config.yaml
horizontal_flip: true
targets: ["finding"]
num_classes: 4
parallel_block: false
widths: [48, 96, 192]
beta1: 0.9
warmup_steps: 1200
Rows from block 5, named by matrix and row number. Each number is 128 + 32 x the weight over its row's rms, rounded and kept within 0 to 255. All counts start at 0. Numbers have three digits each. After the name is the row's rms in percent of the matrix's.
# fc2: squeeze-excite expand (model.blocks.5.se.fc2.weight, 384x24), inputs 0-23
fc2.0 098:076128122069103127128128128089068153105065104120146128093106128065097125
fc2.1 107:081128094049122141128128128071078123103083096121154128096109128084092129
fc2.2 067:137129102075077113128128128074140120092149087087187128099071128137099090
fc2.3 112:057128078067117136128128128124056095114082101124108129105109128087099131
fc2.4 105:139128120153064097128128128082142145095114071095115128083070128113070092
fc2.5 058:194128156216098152128128128159191098160118130166108126130120129134131166
fc2.6 065:078128111059142170128128128078082148128165124127217131147131128128143127
fc2.7 140:084128105070124115128128128096078143095087100105135128073117128059078112
fc2.8 098:090128069069091142128128128126086057155139099152115128098087128087103149
fc2.9 102:185128161186114101128128128155174090088136117066093128113117128166122074
fc2.10 093:063128107030147159128128128114059154125110136120154128142139128085136120
fc2.11 075:176128116207138078128128128150178069126156130107065128124139128158128104
fc2.12 087:092128070083148115128128129072098076095089076094134128085123128126094095
fc2.13 083:080128087085117163128128128106078060154099093167100128095106128102090160
fc2.14 076:064128072086125179128128128148057098129135083130135128100102128095085138
fc2.15 107:127128096107090134128128128081133092095118054101150128074064128134077106
fc2.16 107:086128090072134122128128128081078119095080109110156129079126128059093117
fc2.17 093:098128096080145119128128128042102103073112122075180128106137129126118085
fc2.18 109:120128042096132156128128128112129084116104072131154129074105128097064139
fc2.19 117:167128146152055125128128128098172143095148090083161128095079128141087078
fc2.20 101:097128085080083110128128128082100117087122076087139128101062128109097091
fc2.21 067:118127142112050124128128128124108119111130075108143128072046128091081115
fc2.22 123:065128110069100159128128128085062139113101117128148128104097128067085135
fc2.23 115:124128092117109167128128128159126081174180063166157128090076128125088158
fc2.24 086:110128137131128062128128127125101145075069139065079128139132128095136060
fc2.25 081:105128141060120096128128128051107167080059120094137129121114128101118097
fc2.26 067:089128109072211094128127128101091168122129145117136129150197128157162120
fc2.27 083:096128107089111089128128128068095167079072107089146127104101128092094084
fc2.28 086:104128117065091127128128128054104169089087125087146128087117128092101085
fc2.29 122:106128066116139163128128128149106091153090091176138127097113128060093189
fc2.30 039:093128165111134104127127128140078120079053173090121126177156128152183120
fc2.31 107:124128065112152097128128128088120060065062126081129128114148128137128091
fc2.32 136:112128099110084141128128128121120078114140066115131128071057128133052121
fc2.33 066:064128088116111175128128128105056145113139110127181129083113127069096132
fc2.34 089:168128188118086075128128128077170149086111159090136127175113128139162089
fc2.35 094:108128120100087142128128128173106097183166075176122130103060128097101167
fc2.36 071:124128146071102106128129128052125136080092114069166128115112128148117061
fc2.37 079:161128116204079114128128128185161073138180101122082129107104128149109124
fc2.38 129:076128069072103139128128128158072116155139102156126128107089128057104152
fc2.39 095:106128091085082111128128128084110123083129072080158128104064128123095083
fc2.40 056:194128200180146113127128128152201122112091150119112128152151128162162129
fc2.41 112:124128101107083085128128128097126087092088074086104128087079128115079081
fc2.42 089:060128084083089134128128128128058109127128088132116128090080128079091130
fc2.43 080:098128110072110121128128128044103171096119094089172128112089128114095090
fc2.44 068:182128137201136072128128128130187080118104129116063128132140128167145118
fc2.45 071:188128134212079105128128127152193080110122130110087129102109128141113123
fc2.46 059:109128108108155093128128128090112151068048132065134128143147128165148075
fc2.47 049:068128091042168131128128128053072112138120136135134127128147128101119139
fc2.48 093:128128132106086180128128128127131175155169080160188128090069128113080149
fc2.49 101:100128079089128172128128128144088130180151113190165128112110128073109187
fc2.50 061:076128100045109154129127128099073133129088098157168129106087127103095149
fc2.51 059:180128213146108091128128128136197178120139143115119128155125127183154118
fc2.52 116:067128085051104151128128128104065128171146102157150129115100128087110143
fc2.53 073:070129122103135112128128128161069164124055145148093127149135127054140160
fc2.54 080:098128139064114139128128128065099149077087086087173128110090128137096091
fc2.55 072:073128086057156125128128128066077076138096132149092128129142128096126151
fc2.56 120:088128114077155092128128128087087171067076138072142129149146128125146082
fc2.57 104:083128133050094131128128128094083173076114121084167128132100128092121090
fc2.58 166:091128089105096152128128128149094086170161067167128129089076128088090156
fc2.59 148:087128083065127154128128128110090072128121073139155128091102128072083143
fc2.60 143:073128074070099134128128128140069081148139098148113128097081128080102145
fc2.61 109:098128075081181107128128128071098073080077121086130129112148128124124098
fc2.62 095:058128109064118137128128128116059119101125117103161129083102128075088111
fc2.63 137:076128085081105158128128128144074113176165084171146128107087128096105166
fc2.64 089:153128124139125135128128128088156000108116103121162129120114128164124131
fc2.65 065:135128099091068115128127127081140112103160078097184128092066128131092095
fc2.66 120:173128146167056142128128128093179131098160098090157128097082128152096085
fc2.67 090:146128088147119152128128128113147024141097080155110127074102128124089154
fc2.68 027:094128126092135163128129128078105101161220186114166128109162129154145114
fc2.69 055:097128072095121075128128128089101052094124103096121128093109128095088090
fc2.70 053:119128083092192162128128128086124037119110119115186128121163128152130127
fc2.71 100:127128101112109183128128128132117137172139094189172127079087128092081187
fc2.72 066:113128085104180101128128128052112108087098170082135129131180129107148082
fc2.73 111:090128084089108155128128128093088090116114091128148128083082128056075138
fc2.74 137:085128130068109101128128128066085208093117143093137128134119128086125093
fc2.75 079:174128171211133111128128128158182108108091125114094127140132128204131115
fc2.76 094:104128126089076188128128128116105140157126098168213128102089128109091158
fc2.77 112:096128118075103127128128128072097143082073095088181128096096128130087092
fc2.78 119:093128113089132084128128128081092146075036139086103128137136128105135092
fc2.79 068:105127087124073158128128128092117050111169088134116129089077128097081130
fc2.80 124:081128069074118137128128128085086115108106066116149128072097128117080114
fc2.81 097:120128080100137116128128128070124051091101078094129128074116128127083096
fc2.82 078:165128126122065130128129128064170087091118099103130128077069128120084103
fc2.83 086:105128121095094096128128128078102059095085091096082128087094128122094093
fc2.84 085:122128128106090108128128128069123059090140096074084128097099128133098067
fc2.85 091:157128109191094090128128128156160066110183099090090129098107128142104083
fc2.86 045:157127150140101147128128128116153220096173118108179128096086128122068115
fc2.87 087:124128085127107091128128128084126076094084077100092128073090128112073099
fc2.88 112:139128115146059174128128128167141101135210086122148129088080128134086133
fc2.89 069:128128109079093083128127127103133124079149093067188128103088128128102068
fc2.90 136:139128107146076152128128128168146072140193065138144128089070128139088139
fc2.91 086:089128114083129195128128128146093137168215122157188128134117128120127156
fc2.92 076:120128112114096059128128128092117098087088108080053128101107128110101083
fc2.93 065:091128091081113110128128128109103139137120101125118128031118128076059119
fc2.94 043:126127086114171149128127128117119019087074089109150127115136128158122129
fc2.95 112:061128067061134131128128128148066109168143114158134129112118128077114161
fc2.96 074:088128075103177080128128128117078081103067147114073129127162128101143123
fc2.97 144:090128088086112152128128128175092065178176092168124128104094128108103160
fc2.98 138:181128159180100096128128128168175080094143112077102128108104128172114082
fc2.99 069:109128150052133128128128128099113210100138141108217128115133129108124114
fc2.100 114:139128123138096174128128128146138105190183103193150128086092128113092187
fc2.101 080:103128123082090192128128128101106140158128092166196128088080128121082148
fc2.102 116:125128111094114132128128128075125148098085086116154127047096128114048117
fc2.103 155:100128093101078127128128128100105103095121060101133128083058128102075105
fc2.104 106:177128133204074098128128128137179083120171100109103128097090128150104105
fc2.105 076:105128121076103090128128128091107149063119100067167128096094128135094071
fc2.106 111:095128092067092103128128128077099120081116088079137128104078128104101081
fc2.107 094:142128127111066111128128128050148106082107101090120128085075128116085091
fc2.108 084:126128091109045138128128128099128095132156071129147128086054128118081123
fc2.109 067:158128160171115125128128127162162228145182156142182127152134128119148134
fc2.110 080:076128121045156128128128128093077172155109160164124130144155128076142162
fc2.111 155:186128157194117090128128128145179114091128123069099129125122128168128065
fc2.112 035:159129131165105145128129127143158008122085127121072128109114128133116143
fc2.113 149:075128072075117142128128128157074075164154090160124129100098128090101154
fc2.114 192:068128087077112148128128128156068096172151085169128128106093128094103163
fc2.115 192:057128073061132112128128128088064099103088097110120128113121128104106114
fc2.116 116:169128143181090151128128128173171084182188114176109128118097128139119167
fc2.117 118:105128125098178093128128128094104163084086163086127127186175128139179089
fc2.118 050:190128167197132076128127128130189131131135168157062128153140127130146131
fc2.119 161:065128101066099134128128128108062106124131069121128128097083128086088120
fc2.120 115:081128098063116129128128128058086146077103103083167128122100128109116090
fc2.121 117:090128119084126115128128128090089235085114130081154128131126128109125093
fc2.122 092:108128087090072127128128128084111104115136063112159128097047128119091108
fc2.123 091:106128086097106169128128128142101108169150077178145129084079128103074177
fc2.124 107:095128069096104148128128128160092093167154136167114128093105128045101161
fc2.125 069:078128068084131136128128127082077080076112097086139128097110128115097093
fc2.126 094:141128154107083157128128128074145157096123084091193128082084128114077099
fc2.127 058:104128132074071094128128128176106067103139081107082130106073128122104110
fc2.128 081:173128130197103107128128127152169078080110127090050127126117128155125100
fc2.129 088:112128105101123094128128128051115087062074113072106129106123128122109081
fc2.130 115:073128111074062148128128128123076133134129087143145129102066128081088141
fc2.131 110:132128155115130076128128128090131178059069154065109128145142128132146076
fc2.132 134:076128065087147178128128128136081059144151097150163129110118128101100158
fc2.133 085:118128103104092103128128128062122138072081082075129128100093128116080081
fc2.134 078:167128119197065107128128128129171072139168093116085129102082128147102116
fc2.135 073:180128150195157078128128128138176129095100173099086129158159128130168095
fc2.136 117:083128067078122133128128128082088107104104064112145128073097128123081112
fc2.137 118:106128136084140076128128128098107131063066156065096127149149128135148076
fc2.138 115:082128108058100118128128128087085108106096086106131128090092127095062108
fc2.139 090:092128097064139097128128128037096094086111133085153128126131128104129090
fc2.140 053:140128120164048136128128128120137194146136087144169129104053128094102138
fc2.141 067:084128119070150160128129128115081142164197138178182129129139128096136176
fc2.142 106:080128078087101108128128128088082088093087078092124128092095128110088102
fc2.143 149:105128082098102151128128128087111135109107066124152128060088128103052129
fc2.144 125:096128035099170157128128128079099058129102120154127128106147128116114156
fc2.145 069:177128154169110131128127128146183059097146185095120129144156128179164100
fc2.146 122:088128094084163110128128128069091064078090124079133127126153128140132082
fc2.147 085:104128123080147105128128128039115108077132156071140127147160128152152075
fc2.148 106:176128150177082091128128128124177094077144111064115128095105128142109075
fc2.149 075:169128154142089130128128128084184088073130105081164129077103128165098093
fc2.150 096:090128085058110161128128128146086129169134103179155128105083128093093176
fc2.151 113:105128076077110153128128128156096084167150089171141128089091128072094164
fc2.152 107:080128125080127127128128128097078236102110142101157128139128128092128104
fc2.153 140:076128086083150148128128128129071105137102153153126128126148128030130164
fc2.154 065:135127148114119136128128128079134161091031139112134129102132128040105141
fc2.155 166:100128084109111151128128128158095072158146096164123128088094128046090159
fc2.156 100:134128090135071154128128128094133088150128088158117127063073128090065151
fc2.157 061:170128106182090109128127128108170074109092081111103129071086128126080108
fc2.158 115:122128151096076075128128128096119166070082136070103128155110128125147066
fc2.159 111:124128142120088067128128128096121138063073114063090128130105128131132063
fc2.160 118:086128080096118151128128128158084086169153069166125128096085128093086164
fc2.161 082:110128111107122188128128128117112171140135100159205128062107128135071170
fc2.162 107:080128098083161082128128128111077144065063137082113128134151128121133085
fc2.163 118:076128116068157088128128128116074146077067140083104128151146128111146085
fc2.164 119:103128101104116162128128128128101044182121098191101127102107128106101179
fc2.165 116:131128138083071113128128128068126174071108118077144128112092128095097072
fc2.166 101:105128084080082126128128128079108117098131064101152128097055128113094101
fc2.167 088:132128101133141162128128128155141039184186114184119129122124128124126189
fc2.168 062:127128082099077161128128128138119066187154112183133129103076128107110177
fc2.169 143:106128058101126148128128128150097074169138097174119128093105128063097168
fc2.170 082:088128085046097128128128128136099122138139077129138129074072128128068126
fc2.171 108:132128133105064164128128128054134158121126089124176128080082128101072129
fc2.172 098:178128157160048138128128128066183115099131112093138128102092128143095095
fc2.173 131:154128178166098077128128128132154200074105143071119128140114128136142073
fc2.174 083:131128082145104118128128128112131090081097076093127127043095128119068101
fc2.175 136:091128125085159095128128128088090176069064146075139127143156128120143084
fc2.176 076:092128120076097091128128128067093095085113107077079128111101128115109072
fc2.177 123:097128130085118113128128128097096241086104115085149128120114128122113091
fc2.178 077:086127033076141148128128128125097067148147079141152128095118128127102139
fc2.179 106:116128107090128119128128128051118155075092098086187128085115128127087087
fc2.180 069:186128196179086104127128128142182137130142145109092128154113129193147101
fc2.181 119:085128081072099129128128128079090126103119070109159128097068128097092108
fc2.182 080:117128081119156166128128128046118047113107114119190129093136128121111124
fc2.183 117:094128074091104162128128128162093086152150084162149128081080128101079160
fc2.184 117:050128088061104141128128128129052111100103101105127130117097128098102114
fc2.185 068:127128110121116132128128128066128038076078099088104128082115128128097099
fc2.186 161:082128081094091155128128128152084090166155079163125128096076128090095161
fc2.187 101:086128093084121118128128128046081132093075085093142128103111128104103096
fc2.188 150:079128081085119154128128128166080080172172074161136128103095128122103158
fc2.189 123:092128072112117165128128128152097096182167074175143128094091128104093168
fc2.190 100:115128117100109082128128128084111098079050088087110128081103128115086096
fc2.191 089:089128057078147155128128128152082104170125110182151130104120128085109180
fc2.192 090:099128107062133098128128128088102147078139121071200128120121128104119069
fc2.193 100:039128080051145122128128128125047134123120136114136129121133128099127119
fc2.194 095:069128082059106127128128128157067095180155106163125128118100128093117154
fc2.195 085:131128102083085127128128128059134100097103095107126128078067128100064113
fc2.196 083:084128102078110104128128128139084161086115100072177128088107128116093067
fc2.197 090:188128151172059139128128128074196113104130117100132128094091128143096103
fc2.198 113:185128164161092100128128128128194112088125105079138128112107128198121083
fc2.199 120:085128108063131089128128128053089145083083133081138128132134128108131081
fc2.200 033:137128156180073159128128128207133062167146103148086130147094129132136145
fc2.201 154:077128087103113150128128128144073102147146086154149128086093128049088152
fc2.202 078:092128135066099089128128128058088194108081153119105128136125128081136119
fc2.203 076:198128156194083125128128128110206102096144128087117128112109128137110091
fc2.204 073:110128109053091127128128128089113155077102093093167128086082128116078102
fc2.205 107:132128077107100152128128128165123076170163099173136128076083128083085169
fc2.206 084:131128072164104150128128128164137086182176082173134128099087128092100172
fc2.207 126:101128129086140087128128128080103147061073142064116128157145128137155073
fc2.208 120:166128136187127085128128128129169110063105135057123129125129128165129060
fc2.209 132:105128142092114082128128128109102188061075139068119128148130128126140066
fc2.210 092:137128156089123083128128128075141164063090137061160127130128128138134061
fc2.211 084:124128108121106113128128128086123067061110102062094128086108128128099065
fc2.212 115:091128120083127113128128128090090229083099118079154128124124128118116089
fc2.213 098:099128146087180112128128128115094157103085180109122128186185128133190104
fc2.214 150:170128171174119105128128128133170044109130113099103128137120128207137101
fc2.215 054:124128077132157084128128128075123080084043087120123128085146128148109123
fc2.216 095:135128098113095164128128128146134082159139076167149129064072128100068161
fc2.217 080:107128125095089104128128128086106048104096080106079128087090128132088101
fc2.218 093:176128151191143108128128128169178061108094120113090128139132128198140121
fc2.219 082:087128114048105147128128128071089162102101120103205128135113128112127095
fc2.220 091:097128120079151091128128128081097163065080121063165128124139128130126074
fc2.221 084:116128150095133112128128128095119206060064123075169128149132128147138095
fc2.222 105:163128115185122087128128128135162082077105128080046128116129128139122078
fc2.223 078:092128117075132101128128128041096198085109137091154129128135128106126091
fc2.224 072:104128103071129168128128128104109110185186103168202128100099128122107158
fc2.225 056:110128105129097158128128128066113059107128122114127125075063128114056130
fc2.226 107:087128123076139085128128128116086155071054137084103129167139128114157088
fc2.227 106:104128088088082108128128128084109116085125072082142128102061128119092084
fc2.228 081:087128125075081167128128128097087166114117095117189128091073129115080117
fc2.229 123:074128116076165099128128128105073181085077149085132128156157128107153096
fc2.230 093:084128054091150163128128128145087052144109096153143129086125128109096153
fc2.231 107:085128126062150098128128128072085170073085136079137126146146128123139084
fc2.232 104:109128120102092096128128128077108078084091099076079128093097128118097072
fc2.233 051:151127133191101152128128128182145046121175101127108127122104127196118134
fc2.234 086:107127078094084108128128128070117139096123084094151128080078128087079096
fc2.235 078:191128128196136089128128128105198065157129134138072129122142128150129125
fc2.236 076:096128126115097174128128128144096179174172112181179129120099128080112186
fc2.237 143:124128091122100162128128128154120073167162088174132128085066128084087170
fc2.238 090:090128075085118185129128128113092132157155087172176126084104128116083165
fc2.239 081:124128068119166131128128128038130090098078088125145128074140128140093133
fc2.240 093:111128104093158123128128128034115066082092118087148128130147128151126082
fc2.241 062:155128178189134085128128128171153148074068140084119127134146128166137079
fc2.242 083:124128099086047132128128127105126114117157069113162128096050128120091111
fc2.243 082:103128123060104113128128128069108177101140119091207129107102128102108089
fc2.244 078:107128122116191092128128128099105171065075151084122127160179128137164093
fc2.245 112:065128069061109123128128128138069099119121091114107128088103128086088118
fc2.246 081:102128126060116118128128128070109179098139122092214128113113128099115090
fc2.247 060:113129125079112083128128128058123139088038114102137129083113128107098110
fc2.248 050:083128092089121107128128127074092119126070137150072127126116128053120174
fc2.249 134:081128097062104140128128128084081124106092072118137128094085128089078130
fc2.250 085:093128130086098129128128128114091221152137140153135129113106128044110158
fc2.251 102:085128095067164102128128128075084115073072125076138128132142128122133086
fc2.252 147:119128105084090092128128128075123095090093093091101128080083128100074092
fc2.253 092:099128087101097153128128128163099038156152076159115128112080128105103153
fc2.254 095:189128181158058124128128128099198122108123104099131128100086128123095098
fc2.255 056:174127163201135104127128128185167159146136166147056126158150127136155144
fc2.256 055:087129086116171079128128129102079077109080158118070129133173128092153119
fc2.257 098:090128095071128107128128128090089129102040102123147128086118128079088137
fc2.258 076:162128151186132099128128128111162167071041140086152129122134128122129080
fc2.259 110:102128131073168101128128128069101196089081163093139128149161128111149096
fc2.260 116:117128079106134192128128128138123086169102092191155128097109128104095193
fc2.261 086:142128109157112178128128128138144144143143086143183128038103128129055147
fc2.262 062:129128124084192149128128128090128139106087129111236128101167128140115124
fc2.263 080:129128127101173178128128128107135113199159140194177128148151128132151192
fc2.264 065:133128127106087111128128128070133123077138071078161128083073128135093074
fc2.265 108:102128075108133159128128128155099092177157076177134128087102127089083178
fc2.266 098:127128099102090166128128128111136083112154081113176129063073128131058125
fc2.267 135:103128146087132092128128128108101187068080156073124128169149128136162075
fc2.268 099:127128102136130158128128128174134046191196113179119128118122128125123178
fc2.269 108:074128102046143161128128128058075112103073123125159128132130128114126138
fc2.270 109:164128140180074094128128128166165089091154113076085128106100128141111071
fc2.271 084:101128053120104148128128128110106068139128078149121128098084128060086151
fc2.272 118:077128077070146201128128128122077115144136111156188127110128128111107166
fc2.273 071:094128113108093170128128128135101149175207088166173129128082128089121165
fc2.274 074:166128156224128112128128128181164100124125125114085127143135128199136111
fc2.275 115:084128070084133189128128128129090109165149086172169127091110128127095171
fc2.276 095:103128121039086172128128128084107145117124104125180128087078128108091140
fc2.277 101:088128071077164118128128128091087103073072118081158128098140128122110090
fc2.278 061:196128138172146113128128128060203082118080163129117128124155127114145139
fc2.279 084:173128157165130066128128128120173138073077148069122129128137129172136077
fc2.280 093:108128131092123111128128128073109155059066111064167129116115128140109073
fc2.281 086:169128148164039143128128128135172098113176090111115127100068128136099110
fc2.282 094:172128143196082063128128128161171081116121112119059128121108128148123118
fc2.283 034:105128121083178108128128128073102147080056147076116123098176127136122096
fc2.284 118:089128102063111136128128128076084101099087093112146129086097128076078119
fc2.285 109:142128112148079131128128128144138036116154073111100127075079128127081111
fc2.286 087:119128119077137106128128128065119148075070108099162127067116128113068104
fc2.287 159:088128075081123152128128128124079073132120079139149129086098128061088142
fc2.288 077:170128153181133056128128128130167064087086128090116128136140128160144084
fc2.289 059:121127110120094157128128128154119164103132080074225128101100128137104077
fc2.290 097:101128071104097153128128128142087089148110109162124128083085128050086162
fc2.291 066:141128115132148114128128128085140046068122130071181128129139129164135068
fc2.292 085:192128159175066131128128127083200109102125119092122127101096128138100096
fc2.293 099:068128103067145137128128128094064188092082133098170128130136128099126107
fc2.294 092:120128131110084096128128128083121056088121096075082128091095128134097074
fc2.295 097:082128084054135126128128128081079111101060103119152128091129128098096122
fc2.296 064:145128135086124132128128128068149149071098127077204128142137128167138069
fc2.297 139:096128088089108162128128128154097079176171076168144129094081128107097163
fc2.298 130:113128137095156102128128128073117157073089165068132127176162128139165070
fc2.299 134:121128088115089145128128128119127070114139074116129129060066128125053125
fc2.300 096:074128128074147088128128128121070180096105168086110129173149128114164091
fc2.301 098:107128085092073111128128128083111104101126066099142128097052128115095096
fc2.302 076:075128096054154108128128128052077124129072142143112129136143128090132136
fc2.303 081:193128144200127132128128128115203073145125108157133128092111128167106156
fc2.304 091:082128090101079155128128128163085095113146064108142128098060128112084125
fc2.305 067:057128085065144122128128128197062131150158120139101128113123128098113154
fc2.306 097:187128154171055125128128128084196114100127112097124128099087128133093101
fc2.307 106:150128141150062080128128128119151144066145111072103129105086128119098062
fc2.308 077:186128160155164165127128128132191120134145139139179129175149128193179140
fc2.309 101:104128105116076152128128128151104082165170072149128128080061128109077147
fc2.310 080:104128113112122099128128128100105205079061088075157128108107128133108083
fc2.311 098:162128126164137092128128128108162099050089139056138128131136128153137061
fc2.312 086:098128146068133075128128128091099186098088161087120128175147128138164084
fc2.313 082:171128120199125073128128128177173070108123126099074128107130128154118090
fc2.314 125:100128119060117132128128128089101146075124095072188128096099128121094076
fc2.315 090:072128105072141132128128128094070222095123121096162128137130128115129103
fc2.316 087:097128088103183118128128128101097069066069119075148128125152128143132088
fc2.317 113:080128115066160094128128128108077169090042137093117129137145128107136111
fc2.318 047:144127163123088118128129127218143110162187168139061126147124129108157146
fc2.319 092:133128086132143183128128128157127057181207115170161128119121128128123167
fc2.320 076:161128105178146071128128128149162087104123159094040128152151127125161098
fc2.321 074:111129111096120100128128128053113075064110110065090129107116128130110077
fc2.322 069:076128099066163080128128128120078111080066126080100128129140129126133090
fc2.323 133:084128113075175086128128128106080147081062146095101128148164128101149098
fc2.324 052:094128106068102141127128128053102141163122111174122128108095128061103169
fc2.325 099:120128141083125104128128128065120200071074153078132128151144128113143082
fc2.326 108:069128099061104141128128128114064117148111109154129129099099128050104154
fc2.327 135:102128131084154100128128128083102169066072145070147128158154128132155075
fc2.328 117:108128125086184085128128128090111114083073164086126127153187128151165090
fc2.329 115:079128064069122154128128128161079109172151104170137129122099128077120168
fc2.330 118:077128076043128155128128128140084104162153077159155128103099128120103148
fc2.331 132:086128107080180084128128128115083140074064143087105128142163128107145090
fc2.332 107:103128092087108120128128128074109108091119057087148128084082128137078089
fc2.333 115:090128123081131078128128128103089140066058145072097128150138128120146084
fc2.334 102:079128088065134164128128128133076141170127106186179128111116128097111177
fc2.335 083:094128130066125120128128128062092098097069090110147127074112128112075117
fc2.336 124:109128103093139111128128128041120122063079124072165128119141128147120076
fc2.337 105:087128118079142088128128128103085146066052131080104129155138128114149085
fc2.338 126:072128091069118147128128128148074103163146069165136128090093128099091157
fc2.339 114:086128088069106126128128128062091133086109079092158128112080128105101096
fc2.340 097:171128143189118179128128127165172103178190123168164128105119128158118166
fc2.341 108:067128117051123155128128128141073126179144087173156128111101128107111170
fc2.342 097:104128139086137100128128128061100223094071150107139129132141128100134106
fc2.343 102:177128160158048140128128128065183113102131110096140128102088128145100098
fc2.344 103:096128084081086121128128128084101110098132064101144128099057128108094097
fc2.345 048:181127172098082086129129128121183169112159146117204127155116128154153102
fc2.346 067:193128161190078119128128128086201109108145136091083128115108128128113102
fc2.347 128:149128108155097157128128128155148067173172077171129128082079128115085165
fc2.348 071:060128082059087120128128128154075126127128078122108127102082128097095134
fc2.349 154:100128059098138161128128128141103106156099100178144128098118128056098187
fc2.350 078:161128118173045150128128128135166110133193084131146129104068128146093132
fc2.351 096:093128099091177116128128128085093169081055152092141127154175128116147100
fc2.352 074:173128127175144124128128128120176060084130134089185129127139128190134079
fc2.353 106:104128115096189091127128128091103139075056148078126128158167128133155088
fc2.354 070:110128103068108176128128127106112116111096085116226127105097128152097109
fc2.355 089:147128148148107093128128128101142086072095136071053127152119128179148080
fc2.356 052:143128114140122067129129128062148085090125094072098128072118128129093077
fc2.357 097:149128126155129180128128128141154091203179122197126129116123128113121198
fc2.358 078:184128129199096132128128128116188091108145096111164128086106128185093112
fc2.359 082:098128118090154094128128128079100149059097122058158128123137129143120059
fc2.360 159:082128088081102143128128128162078070172162095165122128104088128092105160
fc2.361 080:089128142079126122128128128125081224153119165161121129148132128064142159
fc2.362 068:105128107086096106127128128050104133078112076085133128091082128116094087
fc2.363 121:124128091114085144128128128124128069112141082114128129056066128123053123
fc2.364 093:121128097085135106128128128083120128091034098111142128064109128105079120
fc2.365 084:073128076072162103128128128092062107100064141119104129118151128088129125
fc2.366 116:099128130085145091128128128090098182061073135068140129138145128124137073
fc2.367 119:104128080095095135128128128112112096107127055113142128061071128129067114
fc2.368 111:079128086089113094128128128083075093098068101099087128099115128093100101
fc2.369 136:111128131083136093128128128033111175085065149095127128129135128092126103
fc2.370 103:066128119050112154128128128083065114120115115128143127107090128071089138
fc2.371 121:096128120060122114128128128064095148067080104073160128131109128128126082
fc2.372 082:090128099065135168128128128067093077169155118174168128129126128112129178
fc2.373 086:087127115055089132128128128149088121131165098131164128099070128058097131
fc2.374 117:077128118085126105128128128096074227101103143096135128144132128084134099
fc2.375 077:124128104130110128128128128091121079090061088106109128047109128104070108
fc2.376 096:165128165137138062128128128070166135083090154070119127129142128140138061
fc2.377 117:089128088070111160128128128132092092169152084160161127074090128107084161
fc2.378 127:073128080073109145128128128097073111119117072122142128081093128093073122
fc2.379 095:189128160171054134128128128082194117101129113099131128101090128135094103
fc2.380 078:092128156087121106128128128130089187068120146060157128134136128119128053
fc2.381 096:088128114056143088128128128045088151107068146114110128137141128090134112
fc2.382 085:182128124212126115128128128178187063136156114135086127113122128159118132
fc2.383 100:095128086077101120128128128074102108100120054098150128089078128135088096